Weights of a small image deblurring model: 32-pixel images, 22083 training examples.
Rows from block 3, named by matrix and row number. Rows with one number belong to one channel. Each number is 200 + 40 x the weight over the matrix's rms, rounded and kept within 0 to 999. All counts start at 0.
# convs0: first 3x3 conv (model.enc.1.0.convs.0.weight, 128x128x3x3), inputs 110-119, a 3x3 kernel for each
# convs1: second 3x3 conv (model.enc.1.0.convs.1.weight, 128x128x3x3, transposed), outputs 110-119, a 3x3 kernel for each
convs0.26,200,293,200,200,317,75,200,157,147,200,88,145,200,233,160,200,276,200,200,200,143,200,200,200,200,200,200,285,200,200,200,200,210,200,200,200,135,200,200,240,200,200,200,200,200,272,200,200,200,200,200,92,200,200,288,200,200,152,200,200,96,230,200,200,200,200,200,148,200,200,200,200,200,200,200,200,214,200,200,200,200,200,200,200,200,134,200,200,200,200
convs1.26,195,274,200,200,291,200,200,200,81,200,200,200,200,137,204,200,200,200,200,200,200,200,200,200,200,200,200,200,103,169,304,68,287,174,200,200,38,200,223,257,200,200,200,200,200,200,129,200,241,252,200,190,200,200,268,200,251,251,200,200,250,200,200,146,200,200,200,200,200,200,200,200,200,205,200,200,200,150,200,200,200,200,200,200,200,200,243,200,127,200
convs0.27,200,70,200,104,200,200,200,118,200,200,200,200,268,200,156,200,168,90,200,200,200,200,200,200,200,200,200,200,295,200,270,254,200,173,200,200,200,200,200,200,200,70,200,200,200,102,131,200,200,131,107,292,299,200,200,254,244,200,249,200,134,129,200,200,200,200,200,200,200,200,200,145,200,200,200,200,200,159,200,200,148,200,200,260,200,170,200,200,200,200
convs1.27,200,200,128,200,200,200,200,200,200,200,200,140,200,243,200,200,200,200,254,200,148,200,448,200,200,200,200,200,200,200,200,269,200,200,216,206,239,200,174,200,283,200,200,211,200,200,200,200,200,110,78,200,200,177,200,324,200,175,200,200,200,200,200,222,232,200,200,200,200,200,200,160,182,200,200,167,247,200,200,200,200,200,200,278,256,200,316,302,200,200
convs0.28,156,122,152,200,121,200,200,200,200,200,200,159,236,257,200,200,200,200,200,200,200,118,200,207,200,248,243,143,200,200,200,284,200,200,200,200,200,200,200,148,200,200,281,200,200,200,200,200,200,292,118,200,285,200,243,200,200,200,200,200,200,200,200,200,200,200,200,243,200,200,288,200,200,200,200,200,200,200,200,200,200,291,200,200,271,153,200,200,200,265
convs1.28,200,200,252,200,132,200,200,200,200,200,154,200,200,200,200,200,168,200,175,267,262,145,280,200,200,200,200,200,200,200,200,200,200,200,139,174,200,200,200,147,200,200,158,308,200,200,200,200,200,200,200,200,200,224,200,200,200,165,147,128,200,200,162,150,114,122,200,200,200,200,136,120,237,200,200,200,200,177,200,200,166,200,260,246,200,106,293,200,200,227
convs0.29,120,200,282,120,219,200,200,200,200,200,200,200,200,200,200,261,200,200,200,200,200,200,126,200,200,200,200,200,200,286,200,200,200,200,200,200,200,200,200,141,200,200,163,200,200,200,200,284,200,80,200,174,163,200,200,200,129,296,200,146,200,200,200,200,200,200,134,200,174,200,252,200,200,200,200,200,200,255,200,200,200,200,214,200,200,152,159,200,200,200
convs1.29,246,153,122,200,200,152,200,200,205,200,200,200,265,221,200,200,140,226,302,200,200,200,265,200,147,200,200,118,200,200,200,262,200,200,200,200,200,200,200,285,200,200,200,294,200,200,200,200,300,278,177,235,200,327,200,200,200,270,136,105,235,200,200,200,200,246,200,273,200,200,200,200,208,200,164,224,200,200,216,200,200,200,200,200,200,159,142,200,200,200
convs0.30,200,200,200,200,233,320,200,200,61,130,200,200,200,281,157,213,200,146,165,200,200,200,104,200,179,200,200,200,200,153,200,342,200,200,141,200,200,200,168,200,200,200,297,200,200,283,200,200,245,112,271,200,200,176,200,200,200,253,200,200,200,160,200,200,102,200,200,231,200,238,289,200,200,200,200,200,243,200,200,200,200,200,200,200,315,287,255,200,200,261
convs1.30,200,200,200,164,200,200,200,200,200,223,200,200,200,297,162,200,200,200,200,200,200,200,200,99,200,200,155,200,251,200,200,231,200,163,238,200,200,285,200,200,87,200,139,200,200,200,200,200,200,125,282,146,200,200,200,200,200,200,151,200,200,154,200,196,200,224,250,200,200,200,200,200,200,254,202,200,274,200,200,200,200,200,200,200,200,200,157,129,143,200
convs0.31,200,200,121,200,200,200,200,237,115,200,200,200,103,200,200,200,200,200,259,200,200,131,200,200,200,200,200,141,200,200,200,200,200,200,124,100,200,200,200,200,145,200,165,200,102,150,200,200,200,200,249,200,200,200,200,178,96,200,244,200,200,200,260,200,200,200,200,231,200,200,200,200,200,247,200,200,200,200,200,200,200,200,200,101,160,200,157,138,200,200
convs1.31,200,200,200,200,200,200,200,278,267,200,200,200,200,200,298,200,200,200,99,200,200,118,200,200,253,200,133,252,200,248,200,200,200,200,233,200,200,341,200,200,200,173,200,200,129,200,222,180,200,200,200,200,200,264,242,134,200,200,200,200,274,200,200,200,200,304,200,200,200,200,200,271,200,200,200,131,200,200,200,200,289,164,200,200,183,200,200,200,200,118
convs0.32,200,200,171,143,200,200,200,200,200,200,253,200,200,200,200,200,200,200,200,200,238,200,200,128,102,200,200,253,171,161,200,136,200,200,200,200,200,200,200,200,200,200,200,200,168,219,200,220,200,200,200,200,177,200,155,200,87,200,200,293,200,118,200,147,200,200,200,251,200,200,261,200,200,200,136,200,200,275,200,200,225,147,200,156,153,200,200,200,200,200
convs1.32,200,200,200,200,402,200,200,264,200,200,88,200,303,200,200,299,245,200,117,221,49,200,200,200,200,196,207,200,200,200,200,138,200,200,200,200,200,200,200,301,200,183,200,200,200,200,200,200,200,200,200,200,267,200,200,200,287,291,200,231,200,200,253,200,200,142,200,200,200,200,200,200,290,200,175,200,200,200,224,200,200,187,200,278,200,200,200,200,200,200
convs0.33,200,200,200,110,200,197,122,145,200,200,158,167,244,359,200,200,110,137,200,200,200,200,200,200,291,192,200,112,200,200,200,200,200,200,200,130,200,200,277,131,200,200,110,147,200,200,200,200,200,200,200,176,174,170,200,200,200,200,158,255,77,200,145,200,344,267,200,200,200,119,200,200,200,200,200,200,200,200,200,206,200,111,200,200,200,200,276,200,200,200
convs1.33,200,200,200,200,84,115,200,200,200,200,200,200,200,200,200,176,154,200,159,148,200,200,90,200,200,256,200,132,200,200,200,200,200,112,200,200,200,200,200,256,200,200,200,200,200,200,200,200,200,200,200,200,127,200,200,246,106,200,260,200,231,200,200,200,200,200,299,200,266,184,200,200,200,336,200,200,200,200,157,176,200,200,200,200,180,200,200,200,200,200
convs0.34,245,200,200,181,200,200,200,136,270,263,276,200,200,200,200,200,200,200,258,113,200,260,263,251,151,92,266,200,215,200,200,150,200,200,200,152,196,179,200,200,200,200,200,200,200,200,200,104,307,200,271,200,200,200,200,200,303,324,145,274,200,200,200,200,326,200,145,200,200,226,200,200,200,312,200,200,200,200,200,101,200,200,200,200,173,200,140,200,200,200
convs1.34,159,148,200,200,200,200,200,200,200,200,257,200,123,104,200,200,95,168,200,145,188,200,249,200,200,201,252,200,244,200,146,122,200,200,247,200,200,280,291,261,200,200,206,200,159,200,200,200,123,57,123,200,88,200,258,290,200,200,99,200,257,187,200,283,200,200,312,200,200,200,200,200,200,200,200,200,126,200,200,217,200,200,142,200,200,200,158,200,200,200
convs0.35,200,200,200,200,200,200,200,200,200,200,200,200,200,200,200,172,200,172,144,200,200,200,200,200,200,200,200,200,146,200,200,200,200,200,310,275,200,150,200,200,236,198,248,277,295,200,216,200,200,76,215,154,200,223,200,271,200,232,300,352,253,252,200,200,200,200,200,200,145,211,152,200,271,262,200,200,291,244,200,200,200,200,140,200,144,44,200,200,120,200
convs1.35,165,200,200,245,200,200,200,91,200,59,200,200,145,200,200,109,92,200,200,200,154,200,200,200,200,200,172,200,146,168,110,250,200,200,266,200,200,200,126,200,200,127,200,200,200,152,200,200,200,90,200,105,200,200,200,200,230,122,200,200,140,200,200,200,200,200,334,200,200,195,200,200,200,305,243,200,137,200,200,200,200,200,130,200,200,200,188,136,200,200
convs0.36,200,200,200,113,121,200,110,14,140,200,200,200,200,200,200,200,265,200,200,200,188,248,200,294,200,156,200,213,200,200,200,200,200,128,290,186,200,126,200,200,200,200,200,200,200,200,200,200,200,200,200,110,140,200,200,200,200,200,113,200,200,308,200,200,200,135,200,127,258,263,183,200,200,178,258,200,200,200,200,200,200,149,200,200,200,200,200,219,200,200
convs1.36,205,200,256,116,200,200,200,200,200,200,200,200,200,200,200,200,200,200,200,200,200,200,200,200,200,200,267,200,200,200,165,107,200,126,200,200,200,200,200,200,200,200,200,150,200,252,200,200,167,200,225,200,200,200,200,200,200,200,200,200,132,200,224,200,200,200,200,304,200,200,200,200,188,397,200,200,310,200,287,318,200,271,200,200,200,200,200,200,200,200
convs0.37,248,200,200,200,308,200,200,200,200,200,200,200,200,200,200,200,200,200,127,200,200,200,200,200,200,200,200,149,200,200,200,200,200,200,200,200,269,200,256,200,117,200,241,200,200,200,200,200,200,200,200,96,200,200,200,200,97,228,200,332,154,200,214,200,183,200,200,200,200,200,200,200,200,200,200,200,200,200,200,200,192,200,200,117,200,200,200,130,200,200
convs1.37,200,200,272,200,200,200,200,263,200,200,200,277,237,277,200,287,200,200,245,200,200,200,200,160,200,200,167,200,255,200,140,200,200,313,200,200,200,179,165,200,303,200,200,200,200,200,125,200,200,200,200,200,138,200,241,182,200,200,200,325,148,200,200,200,119,200,200,200,200,200,143,200,274,200,200,200,149,288,200,200,200,82,181,113,200,200,200,200,200,200
convs0.38,200,200,200,200,200,200,200,224,200,200,200,200,143,200,78,182,200,275,296,124,66,249,200,200,270,200,200,200,275,215,200,200,272,200,284,200,241,200,247,200,200,246,200,200,297,226,200,88,200,200,105,200,112,200,269,200,200,297,200,278,200,200,200,200,200,200,200,200,289,200,200,116,200,200,200,200,200,200,200,200,172,245,200,297,200,281,200,200,306,200
convs1.38,200,200,200,200,200,300,200,200,200,200,200,200,30,238,173,266,200,200,184,200,200,200,200,200,200,133,155,166,200,167,200,200,200,200,200,200,295,200,200,242,134,315,200,200,250,300,200,363,200,312,200,200,200,200,200,200,200,200,103,200,200,200,200,230,143,200,200,200,200,200,149,200,200,227,200,220,200,200,200,151,200,244,200,200,200,200,200,200,200,89
convs0.39,200,200,200,200,127,200,200,157,200,200,126,83,150,200,200,129,117,104,234,200,200,200,200,200,200,157,200,200,200,200,176,169,142,200,200,200,200,200,200,200,200,128,209,234,200,200,229,250,200,200,170,162,200,129,200,265,200,159,200,200,200,200,200,200,200,266,200,140,137,200,200,200,200,200,200,200,200,122,200,200,190,116,90,114,200,133,200,160,223,200
convs1.39,200,200,279,200,200,200,331,200,200,200,200,132,200,200,258,200,200,299,200,200,200,73,200,284,200,200,200,200,200,241,146,200,200,200,234,200,200,200,200,200,200,200,282,200,200,177,200,200,242,200,200,200,243,300,248,200,200,200,200,116,200,200,128,213,261,200,200,200,200,200,200,200,200,212,200,200,200,200,200,200,200,96,141,105,200,200,200,200,200,240
convs0.40,200,200,200,263,200,200,200,200,200,284,146,179,200,200,225,200,200,283,161,342,200,141,200,289,200,200,275,305,285,200,200,166,293,200,200,200,291,200,153,200,200,307,200,262,101,200,200,272,343,200,200,200,200,200,200,200,200,200,200,200,200,200,200,200,200,200,112,148,127,200,200,179,200,224,200,200,200,200,200,200,200,200,168,261,121,200,200,150,200,200
convs1.40,200,200,200,200,200,200,200,200,200,200,267,200,255,200,200,200,299,137,200,200,100,236,228,109,200,236,154,200,200,200,200,166,232,200,200,200,200,283,200,200,200,312,200,200,200,200,200,200,326,200,303,231,200,200,153,269,274,200,200,200,140,200,200,200,141,200,109,200,236,200,200,200,200,200,200,80,200,200,200,200,200,200,310,152,200,272,292,163,155,324
convs0.41,178,200,112,200,296,200,200,200,177,200,200,243,200,200,200,200,200,200,200,113,200,200,200,280,200,304,149,200,200,236,200,153,147,173,200,200,200,355,249,200,343,200,139,132,242,200,142,200,200,153,200,129,200,233,281,200,302,200,200,302,200,262,157,200,291,200,189,200,86,160,188,200,200,274,278,200,200,200,200,253,200,200,124,200,200,65,200,253,285,200
convs1.41,200,102,159,200,136,281,200,200,120,200,200,200,78,146,200,163,200,200,212,158,200,200,200,200,200,200,277,148,200,219,200,234,77,166,200,126,278,200,200,263,200,200,200,200,162,200,200,200,200,200,131,200,200,178,261,200,165,200,200,104,200,200,93,200,200,200,175,200,242,200,127,200,102,153,200,200,200,200,200,200,237,200,200,180,200,283,200,200,199,200
convs0.42,200,200,200,200,200,293,135,200,200,172,133,200,200,200,200,200,200,200,200,200,251,200,200,258,200,219,200,200,200,200,200,200,200,200,156,200,200,200,200,127,200,200,200,303,317,200,200,200,200,200,200,175,200,200,176,213,200,200,200,177,173,71,200,200,200,200,200,200,200,134,200,277,200,200,200,200,200,200,200,200,200,200,160,115,200,200,200,200,150,126
convs1.42,200,200,200,200,200,200,241,168,111,200,200,200,200,200,200,200,200,200,200,200,200,200,200,200,200,245,200,290,200,200,200,236,200,200,185,104,200,200,200,200,200,200,200,290,200,200,172,118,177,200,200,200,275,200,200,228,200,128,200,236,155,200,200,171,200,200,200,200,200,200,174,200,187,200,200,221,200,200,200,200,200,166,200,200,168,200,200,200,200,200
convs0.43,200,200,200,200,200,200,200,200,200,179,200,200,200,200,200,200,168,200,200,200,200,200,251,200,228,200,200,147,200,163,200,145,200,200,200,200,200,200,200,200,200,200,226,200,200,200,253,200,200,200,243,200,200,200,160,200,200,200,200,142,200,200,158,221,200,200,200,200,200,200,200,200,200,149,200,200,119,200,200,167,200,200,251,200,200,200,200,200,233,200
convs1.43,200,200,246,200,200,200,200,243,200,200,126,200,288,200,247,200,153,200,200,200,200,200,200,200,200,200,200,200,200,200,297,200,200,200,195,178,200,213,200,200,377,258,191,178,200,200,200,200,262,200,200,200,200,200,200,155,200,200,200,205,200,144,251,200,231,200,200,200,200,200,213,137,200,200,155,200,200,132,200,200,200,200,200,200,264,200,148,200,200,200