{"crop_scale_min": 1, "lr": 0.0021, "beta1": 0.9, "adamw_lr_other_params": 0.0017, "adamw_weight_decay_other_params": 0.01}
Rows from block 4 of a small image deblurring model, named by matrix and row number. Rows with one number belong to one channel. Each number is 128 + 24 x the weight over its row's rms, rounded and kept within 0 to 255. All counts start at 0. Numbers have three digits each.
After each channel's rows are labels from the 100 images, of 14976, where the channel reaches its highest value: "colour at peak" is the nearest of a few named colours to the mean colour under the peak. Only what is clearly more common there than usual is listed. The data: telescope images of galaxies (Galaxy Zoo DECaLS). In brackets: how many of the 100.
# convs0: first 3x3 conv (model.enc.1.1.convs.0.weight, 128x128x3x3, each kernel summed), inputs 0-127
# convs1: second 3x3 conv (model.enc.1.1.convs.1.weight, 128x128x3x3, transposed, each kernel summed), outputs 0-127

convs0.7:118080125088128143147129130133071175108149134103136132110139126127115140119147128133136130120121128119102160110106126119112087146145136128141143128152128146134096094111110172159135139147106159107157124051175127142128167106118132105130105124148172164141122113132110150150105115147120099079060144084121129091131128161195138112162154131106149123108154126135165143145114130099110161094114
convs1.7:136168123112170092114120121111129106136132095096094139128084128128103138155136124114119081132124122151144061155154127160133145148128090152126132128125160136134135146091135157154137113163128114156128145115130128129110135124109099188109189094121141144156134118148121125073108162140147195159142119156131151122184161118083161110095116145128121110132152122128128098079105111135131114144099
colour at peak: grey (77)

convs0.23:171109150128099150082123125104128178198122153118066096137140125112108117110129132108111116130112119101138141131111093128166134130128148123122202132099114172116107111136128098127173111137132143128143113119105116121115128122114128129139113103187110128149121128147128115134136099128150132105122152096131128138133128163127088131107090092045105124129100075106116139128163118096108087144141
convs1.23:162096136132102133154114118117073118089128071138130116162123134045114147127094113120157155083137136133119128128135104100108109126134125109091131110117107090106130146124116156093157083118130147132113154203103139136112123124147159082108094128113097112158128152096099132145169148139128123087134094145127122161178133134115153116115126124113134147110114124101142128140120112175130092094134
colour at peak: black (71)

convs0.0:083075138125128142161100123120125133160074153098129153150132128094129117174129115135139113127108118119141078156112144160108167142136128088097136114137131160120135107152134123104134097142139110136084188124099099121102159128152139157202108087098124117138122132098124123122126134134135151146104106150134136154134146141108115068124134106131118159156137089132124180118134091141142144155073
convs1.0:124195147123139138094116070121133128148103103145085081107129132136111140098124110108133158151119156095111167123134111111157128114112143093144123161163104087130101140156089119117112168110114125166145133144141124133131069147170110122116131150151127082107128154106109112113195145115095107121114103122121111124136114154130121125141135141118154118091128142120128083194153142090122108104156
colour at peak: pink (57); white (33)

convs0.13:107154095078104123169125154146094151095154137113139116147108142086145133122128093155116104116128142115106077105098140109115150109087143182090104128138095125133140141086130156133118128128133124088128128128095131124120134124137110117211128132128101175152164128135179118144124158128127154113163168183114128149173168114121115128131120144132138150139146127150141128102125169094141124144086
convs1.13:124128114146124123101166095167143095113130106127132143117151137151131179121135136101192128132131105123140190112163128115134106159123170110165146128147142113098126131099119124130096137120101138105105127148115131142108128123115145114062127131131128057135127112134092145119170168112110151136133128128162140095125080153090126128090111128118124116092049159118116099103104118124146110133171
colour at peak: grey (43); white (26)

convs0.110:109084159123145096085118128111125092124120169109084111120140096132144134117153156111121078110124124156147125147152128142092123158112089124136120069137109145107119118123126137130176135172105140134107120076108156102110142128137129089113107123183143161153160126095111126102074137133123124137149151110104109124100128184147122128162110094098072137104116152142112144126159076149134113120135
convs1.110:132127102131138128126101143108094097145128103140121057148138131146139078151100145145158157143140124146142115154164087145129131123128154105086119128126150128162113143128081086121121097049143156128149136102113119126128185119147136096103119115127165107108116155163165146129101172114209128124144079115137115135159136123133128128119115137146138104153161138123128129152124122128132101081128
colour at peak: pink (43); grey (42)

convs0.117:139128080154142146107081147118111141133171093147087120118128133128120157151123161125140133156124124114163125154131114070074112103142128115124116132128201110127149147095093118070131136128112121128144114177122136177180171111125132067137111128142121113109136106095135133156118113182131093138135130118158143102123126105108148175151117117138128105112128115104128105125144157149148113099162
convs1.117:088140130128136134183113104201101173120152119135116123128122159134152136161119114125165101135174135117144158113119156106165121140121145161152161123106172143145094124136102160116140120114100111130120159139128080128123132109138154149106101137099128116147120128121106128116163210180109163130150127144161118128162128128143104128143129108172172160155147100135145161108141127128118153119170
colour at peak: pink (45); white (32)

convs0.91:136150100169092100132166113125147119132158137161125140170146149119112159111094146115116111150128112128113113156129120118111126129114158161116173134121099073164145133097162106093117140144144109088127142102145107120112128114135033145132132133111111114148096150139114130191101107084102129128118124088128107151083143125147175099140128084098114108128112131140108128128145119128175119099149
convs1.91:144130093090139119149128115125129152134107148127104130139112142103164140142143167128135147128100097098139113124130113136148133135115096128116188203182141121102094125136211120086133131113131098095113106137138121115076110164131132151152132117177145128128166118139154128122130139093142152135086120139080128111186140143140139158119112125128146146160154119180163123109128109111106145140104
colour at peak: white (45); pink (35)

convs0.123:150132126102114134103091080162102130137144119150070102115097162170094142147097223112147176103151150119121102130145144117124128122154132135112124144142145143154097075109125141097108133136143127146122147134109099147163153101147070140130160152097130118082132087121128150126161113157136159122151137125143142140143150152120131127164150130102123122099172119124112089128117128147144108141098
convs1.123:149119136183146128114104144147112148147164122110133085102125157125128081138137121126076096158121115118144137125119141140128120122130103158128171182082114141133096163162144128113132130137146149147151157118138136152168123158118162139160149151145132150107106140152142109139146061171140121087123124101154128149118166117116176116143123141146114122143137120135106127141142139208181156084131
colour at peak: brown (68)

convs0.100:098119087117155146153131145141136113151123127110150139145100151140174162186129152092109117160070135132128136100128129207105107102097133141131092141164154197144116123118145149099120171119121151135143130120135131128141111127111134116126153109128165135101142113127121118127200126117129140128123129172121144126113112105091076138128144107115109136135116182150114107135068135109162133132111
convs1.100:147162139140165128128096137139107122143123128116124053113160115126112161094142119130128093156123128124095100167084166152106107126122126128123201095133128129129109109111167149123126123158151128106133095031110111131111128135144147128121130128146127129111109139082162129113115105152103139150102127175114145133128140140123162103118051114129115135124128102144150136129153132144113154175123
colour at peak: black (75)

convs0.47:146184146149119116136121145108124099128147124117195082171128131119096102108115163098103160133128071115159128136131154118107136118085105127124136108128127146146132160110148096123135118109144164193125166097117114116130116128127180120122100111137128108138135172138098113134066151108150140116116112127106139120109146142131156154121145081169145157133194102098120122146140145141165105136128
convs1.47:110116147115163148129146122107118169121112150128109162132144120108162128133105126147141059127135143146091048150160124140145080129135100159120154146159124124101105160146137119118114093119118123152128117116137087099111149121096124165103155128148111109122117128063120116122105118128115118153148143116139098119140100119184117123146189137118168090137124096148104182142111128125096169113107
colour at peak: pink (42); white (34)

convs0.57:110113146151114126157116130110117137131140106171100125118114138171112105126114210114116120128124127147143100158069148141133140120126106118050134148147125116174152102123112117148149111105107110117127188115086138128105146143109104095140086144136114149137139105128114115153115172105089136124121101106143103086127146121141170116128135141128105145128183057108126175140119138147138123117127
convs1.57:121137110128148137139118082128115135149127135127151144089136115167151112128145128199228128127124141148127167163181121122127093146121176117180091122142175123109091117101140132124136145144153140124110112115116148104148138124172137106123158130157147106160143121116136110149135124159180141117163112121180137146128136127129131152133129128132137128100120100115138094136122096133128104093188
colour at peak: grey (44); pink (28)

convs0.89:070105137156122139107149097148169118172098140100103107124079139126148064163117158121114152112122139114131128133098112118128116143111104101112116101193147143146156125127103155128151110126113155146156162142132149118184142095116087122141111105123116111145113162116134101111126161119097141130157126109102122143182095171112100132125156128113095133128166121164115164094124158163136106153134
convs1.89:128083194114144132107144153128128113103152153115128141139187183099113096111108072161096091130107144126139099149132136149168128137136110153163163126152127171116119117113100137128109134124150114130143079062124140109137132110136134121128154119128133134160158138129134110114113086115124115128167115139108103100112146142172120132142103115169149142153130108136140098092172148083103167148101
colour at peak: white (41)

convs0.32:076127166125108120155083168145095140120118126170143133110135165134124161130111147150117144116126140130140138116128125141138119128163115147154153138135147147146118089124112128089087147115158120173143151137063123113098143072123105143134132166124165112088116107140180135149097129137131108128096134163115112094119108076160156111120085073156114130100125118152136143133133117164108135110182
convs1.32:120112143118129131141143121136153127119116122131113111129133111145106127151083113122135128141135194192109110124128114163086128128125115119160131128075129154164144117129131150055117180095154106145125132137131128139138157129183100103140154128133150140195159123138152128104125118128129171146123137101137084113107178195155144123121166121139148112135128143158110148126174122110155149106092
colour at peak: brown (66)

convs0.33:124068148116120134118139149121114112175115106119117106138139144107164117082122140136106124106128120147144141154148132139150134148153138117134077143136130128143144126137083153148189128147097169145161125128133209129173143122143122121095137121151126116128128141129125125159141114142136147105128091061136124133087134130109126070130167131142122131131094128078108111124101086182184108117128
convs1.33:141128118129093138140124160115140136141144127079122114099132129118116115115096119138078137084133081128091120128120126132111128109117133153152131074101136113154138137091119142153151129152093115157146140060128126128123118084120140116097130132155128119137148122138128132118070126105219108122135050142113152145091156109123144135110128165132114128113152128081068127092123110152113128138117
colour at peak: pink (56); white (44)

convs0.118:097103080106114124147121099146130143099098159115136151114125132098108165137148142109134142104149140095108128101128137118142137136101155124128099119127154114075142110130117180144126139121128114083146125129142209120141134103122100152112118128142109138123115128167128104118134155127163135187081116121134189137160134125137105109127136155137182172125124102147198126172153093119120147092128
convs1.118:119158135112115099141139167165084077132127109145111065128116123112077119128165128104125131103136110133077128144143158129128128165117143169134141128120125122136121112101162155189109128144095135113118122130124176149101128114131151141127182149083119132174128140147130140118112145098061125158128106145136109123110109087138153104128137135128092107136121167102061128135100111130134109164112
colour at peak: grey (51)

convs0.67:155186132174127167173138119135139191130083139132116128108141122073133174121147141088116151115055156104125121133142137129128126137096143142123153115137078128146151170109133140100173103155129128084122109116149153115115153134128110092158164150124131111154164108146114119142127112128114129147120141137146142102116154106145172142138112088135120134132075154139120105138140119074098139104127
convs1.67:143093137127113123114115124137108125120113100128251108128094110150123138102155159149127089099148137140133110139113162145141126149108144145098121136136155154106118097114163127120105108150161131128132126112120134144110125126117140162121089109124149164117114132105129137108118107089126116137144132123121124141156107100127083123131131112081130174128109097159180141146175153162117099202134
colour at peak: grey (48)

convs0.53:125122151132093099126122162145139137120140111167133094112145148154128151121085173133145095110097126104137133101089122157113101137157142133136143117103091163187149139078160154136102176117120159143116158128101058111121156102123111148163144123137132102107123136128160121173137097120140103107138117093119100138152124136138149132115093101138109102116145109177131072120116135124161185127128
convs1.53:157130156123121154133141123125125143162104120124124109155133134153138136058116166103134178138121135155115112111158097125122146106138137123118141133137117146145169088113176091130158154130131162129136152131103137137148166123113140120145158134135129130128174088134122100123156164137151167124171173114139137117157155144155160108130132143170090125155161165221132140110128098108173134123149
colour at peak: pink (25)

convs0.12:084142143115136128110116110148128151129116120103131143062143127142094142125117120201100097117121117118128097125121150100141094183134128168106123127125157190163136123127109106122103124147140119171155128119081120127132111088109080111116132103166163145106138097147161150146091146109115114130148194137123165126103142118108144114108115153146146140145112169157138100143112117155152131174125
convs1.12:116131145083115110161132143131133103136110127165130087154143114104143158112160139131133128122162165166148099117169088127125101128155107097128113082068132091154149140113117103170073163136089131147117111130138121119167155128126173152116159106141133200156151140141117132108131158129148136139138137121131124125179100174134118118151128141129138067119143111146165158132119128134144138088125
colour at peak: brown (81)

convs0.84:109124100143127115120108153176085128142115121089131128121165149117102081123116139115119144145171100110120082091102126112149159128107128122108149137161117132061165075122118097150098107174101124142147130101147118137095137135112129132088076124065112150092115097120128113171126113083112154116121106161123146135124138090133086117106118163112140154128130111138128143158137142082113121124116
convs1.84:132133127118128152131131138110135135110110137148099177106129083124161171149125072145116118169088164136153142142119138162134117156098137104139151108114128180128165180160107114119139186122128064127111109113104117123124124114118135124117166125126100089203124151104104082147091140160145094142129114112122155143130094120107132144142091117108122164120087168156139118138130128128114113125135
colour at peak: grey (45); pink (31)

convs0.39:078138147146132139148112141146120145142135105130108152199133128107141131105096098136143108113148114115114106138113115149135102168128130173121146091092148119171101141139141132101063151131156137092108142108128150125067137093110117136127104103157118166103153105154116153188136141137084157145131091083132124093145155113113110108137115128129152140136166085183142115105115119107121142135146
convs1.39:112126147154115125115161137129145128106120175176113134150104130147156138135122144130117155105153169156142112125167128117112104111145131111144085121145110143129148103124106104139135124082136149106154137107201128128127168142173133089143105128115142124137144108171178128089117134121168104128128202098161136102128102178110108140145118130155150153162104161142148127199142129122122108139133
colour at peak: pink (36); white (26)

convs0.126:129138117106124105179121139160134138130125148106154179150154157124130109132149152113127123128154109099116089069141115125101085136186113125143140147130114124176057121145099119125057140121111141128113103121109151143159133177107125140140138123118113160110153122128114136149146159103157176107116170155158108159081116110125131142137113128122131155108140073126104104114130117154159140141162
convs1.126:155170098086114138137132128132122120175091101145128099171145108085153143135126112157059199134129119117116083114136117144110144100133114156165154129129125141147119089100120134080094125142148142125134127155178121105183140154154131137103098100149132130088116063125149128146098112128119094113138160122138124110119164111123104144141134112116156101129144139139154157129114128101134090108128
colour at peak: white (36)

convs0.28:121132127110108156136146154118118149157141136096135121155111174120126144120121156123161081094128072124150146112154115163113106134153149137105186114108131167155088112138128136126141117183124104094133149128098160145106102057086157102105086165125114076140080098122157151130078125104169152104141133120135104130151140126123096116103112143128115153121107117147113126105152110124146109119119
convs1.28:140093074118074130184133113142141123131129149142116119106114141159135151122132126145123154126129142131128114124146139153117121107134145095121145159120141255140128144162110161141136142158149118133145130115147122134116150107132140130144172109105125106152170121156123129119138159128132112122139140153119083096152128135125139137116153120140137155147145112143138095170134105164163125163158
colour at peak: grey (51)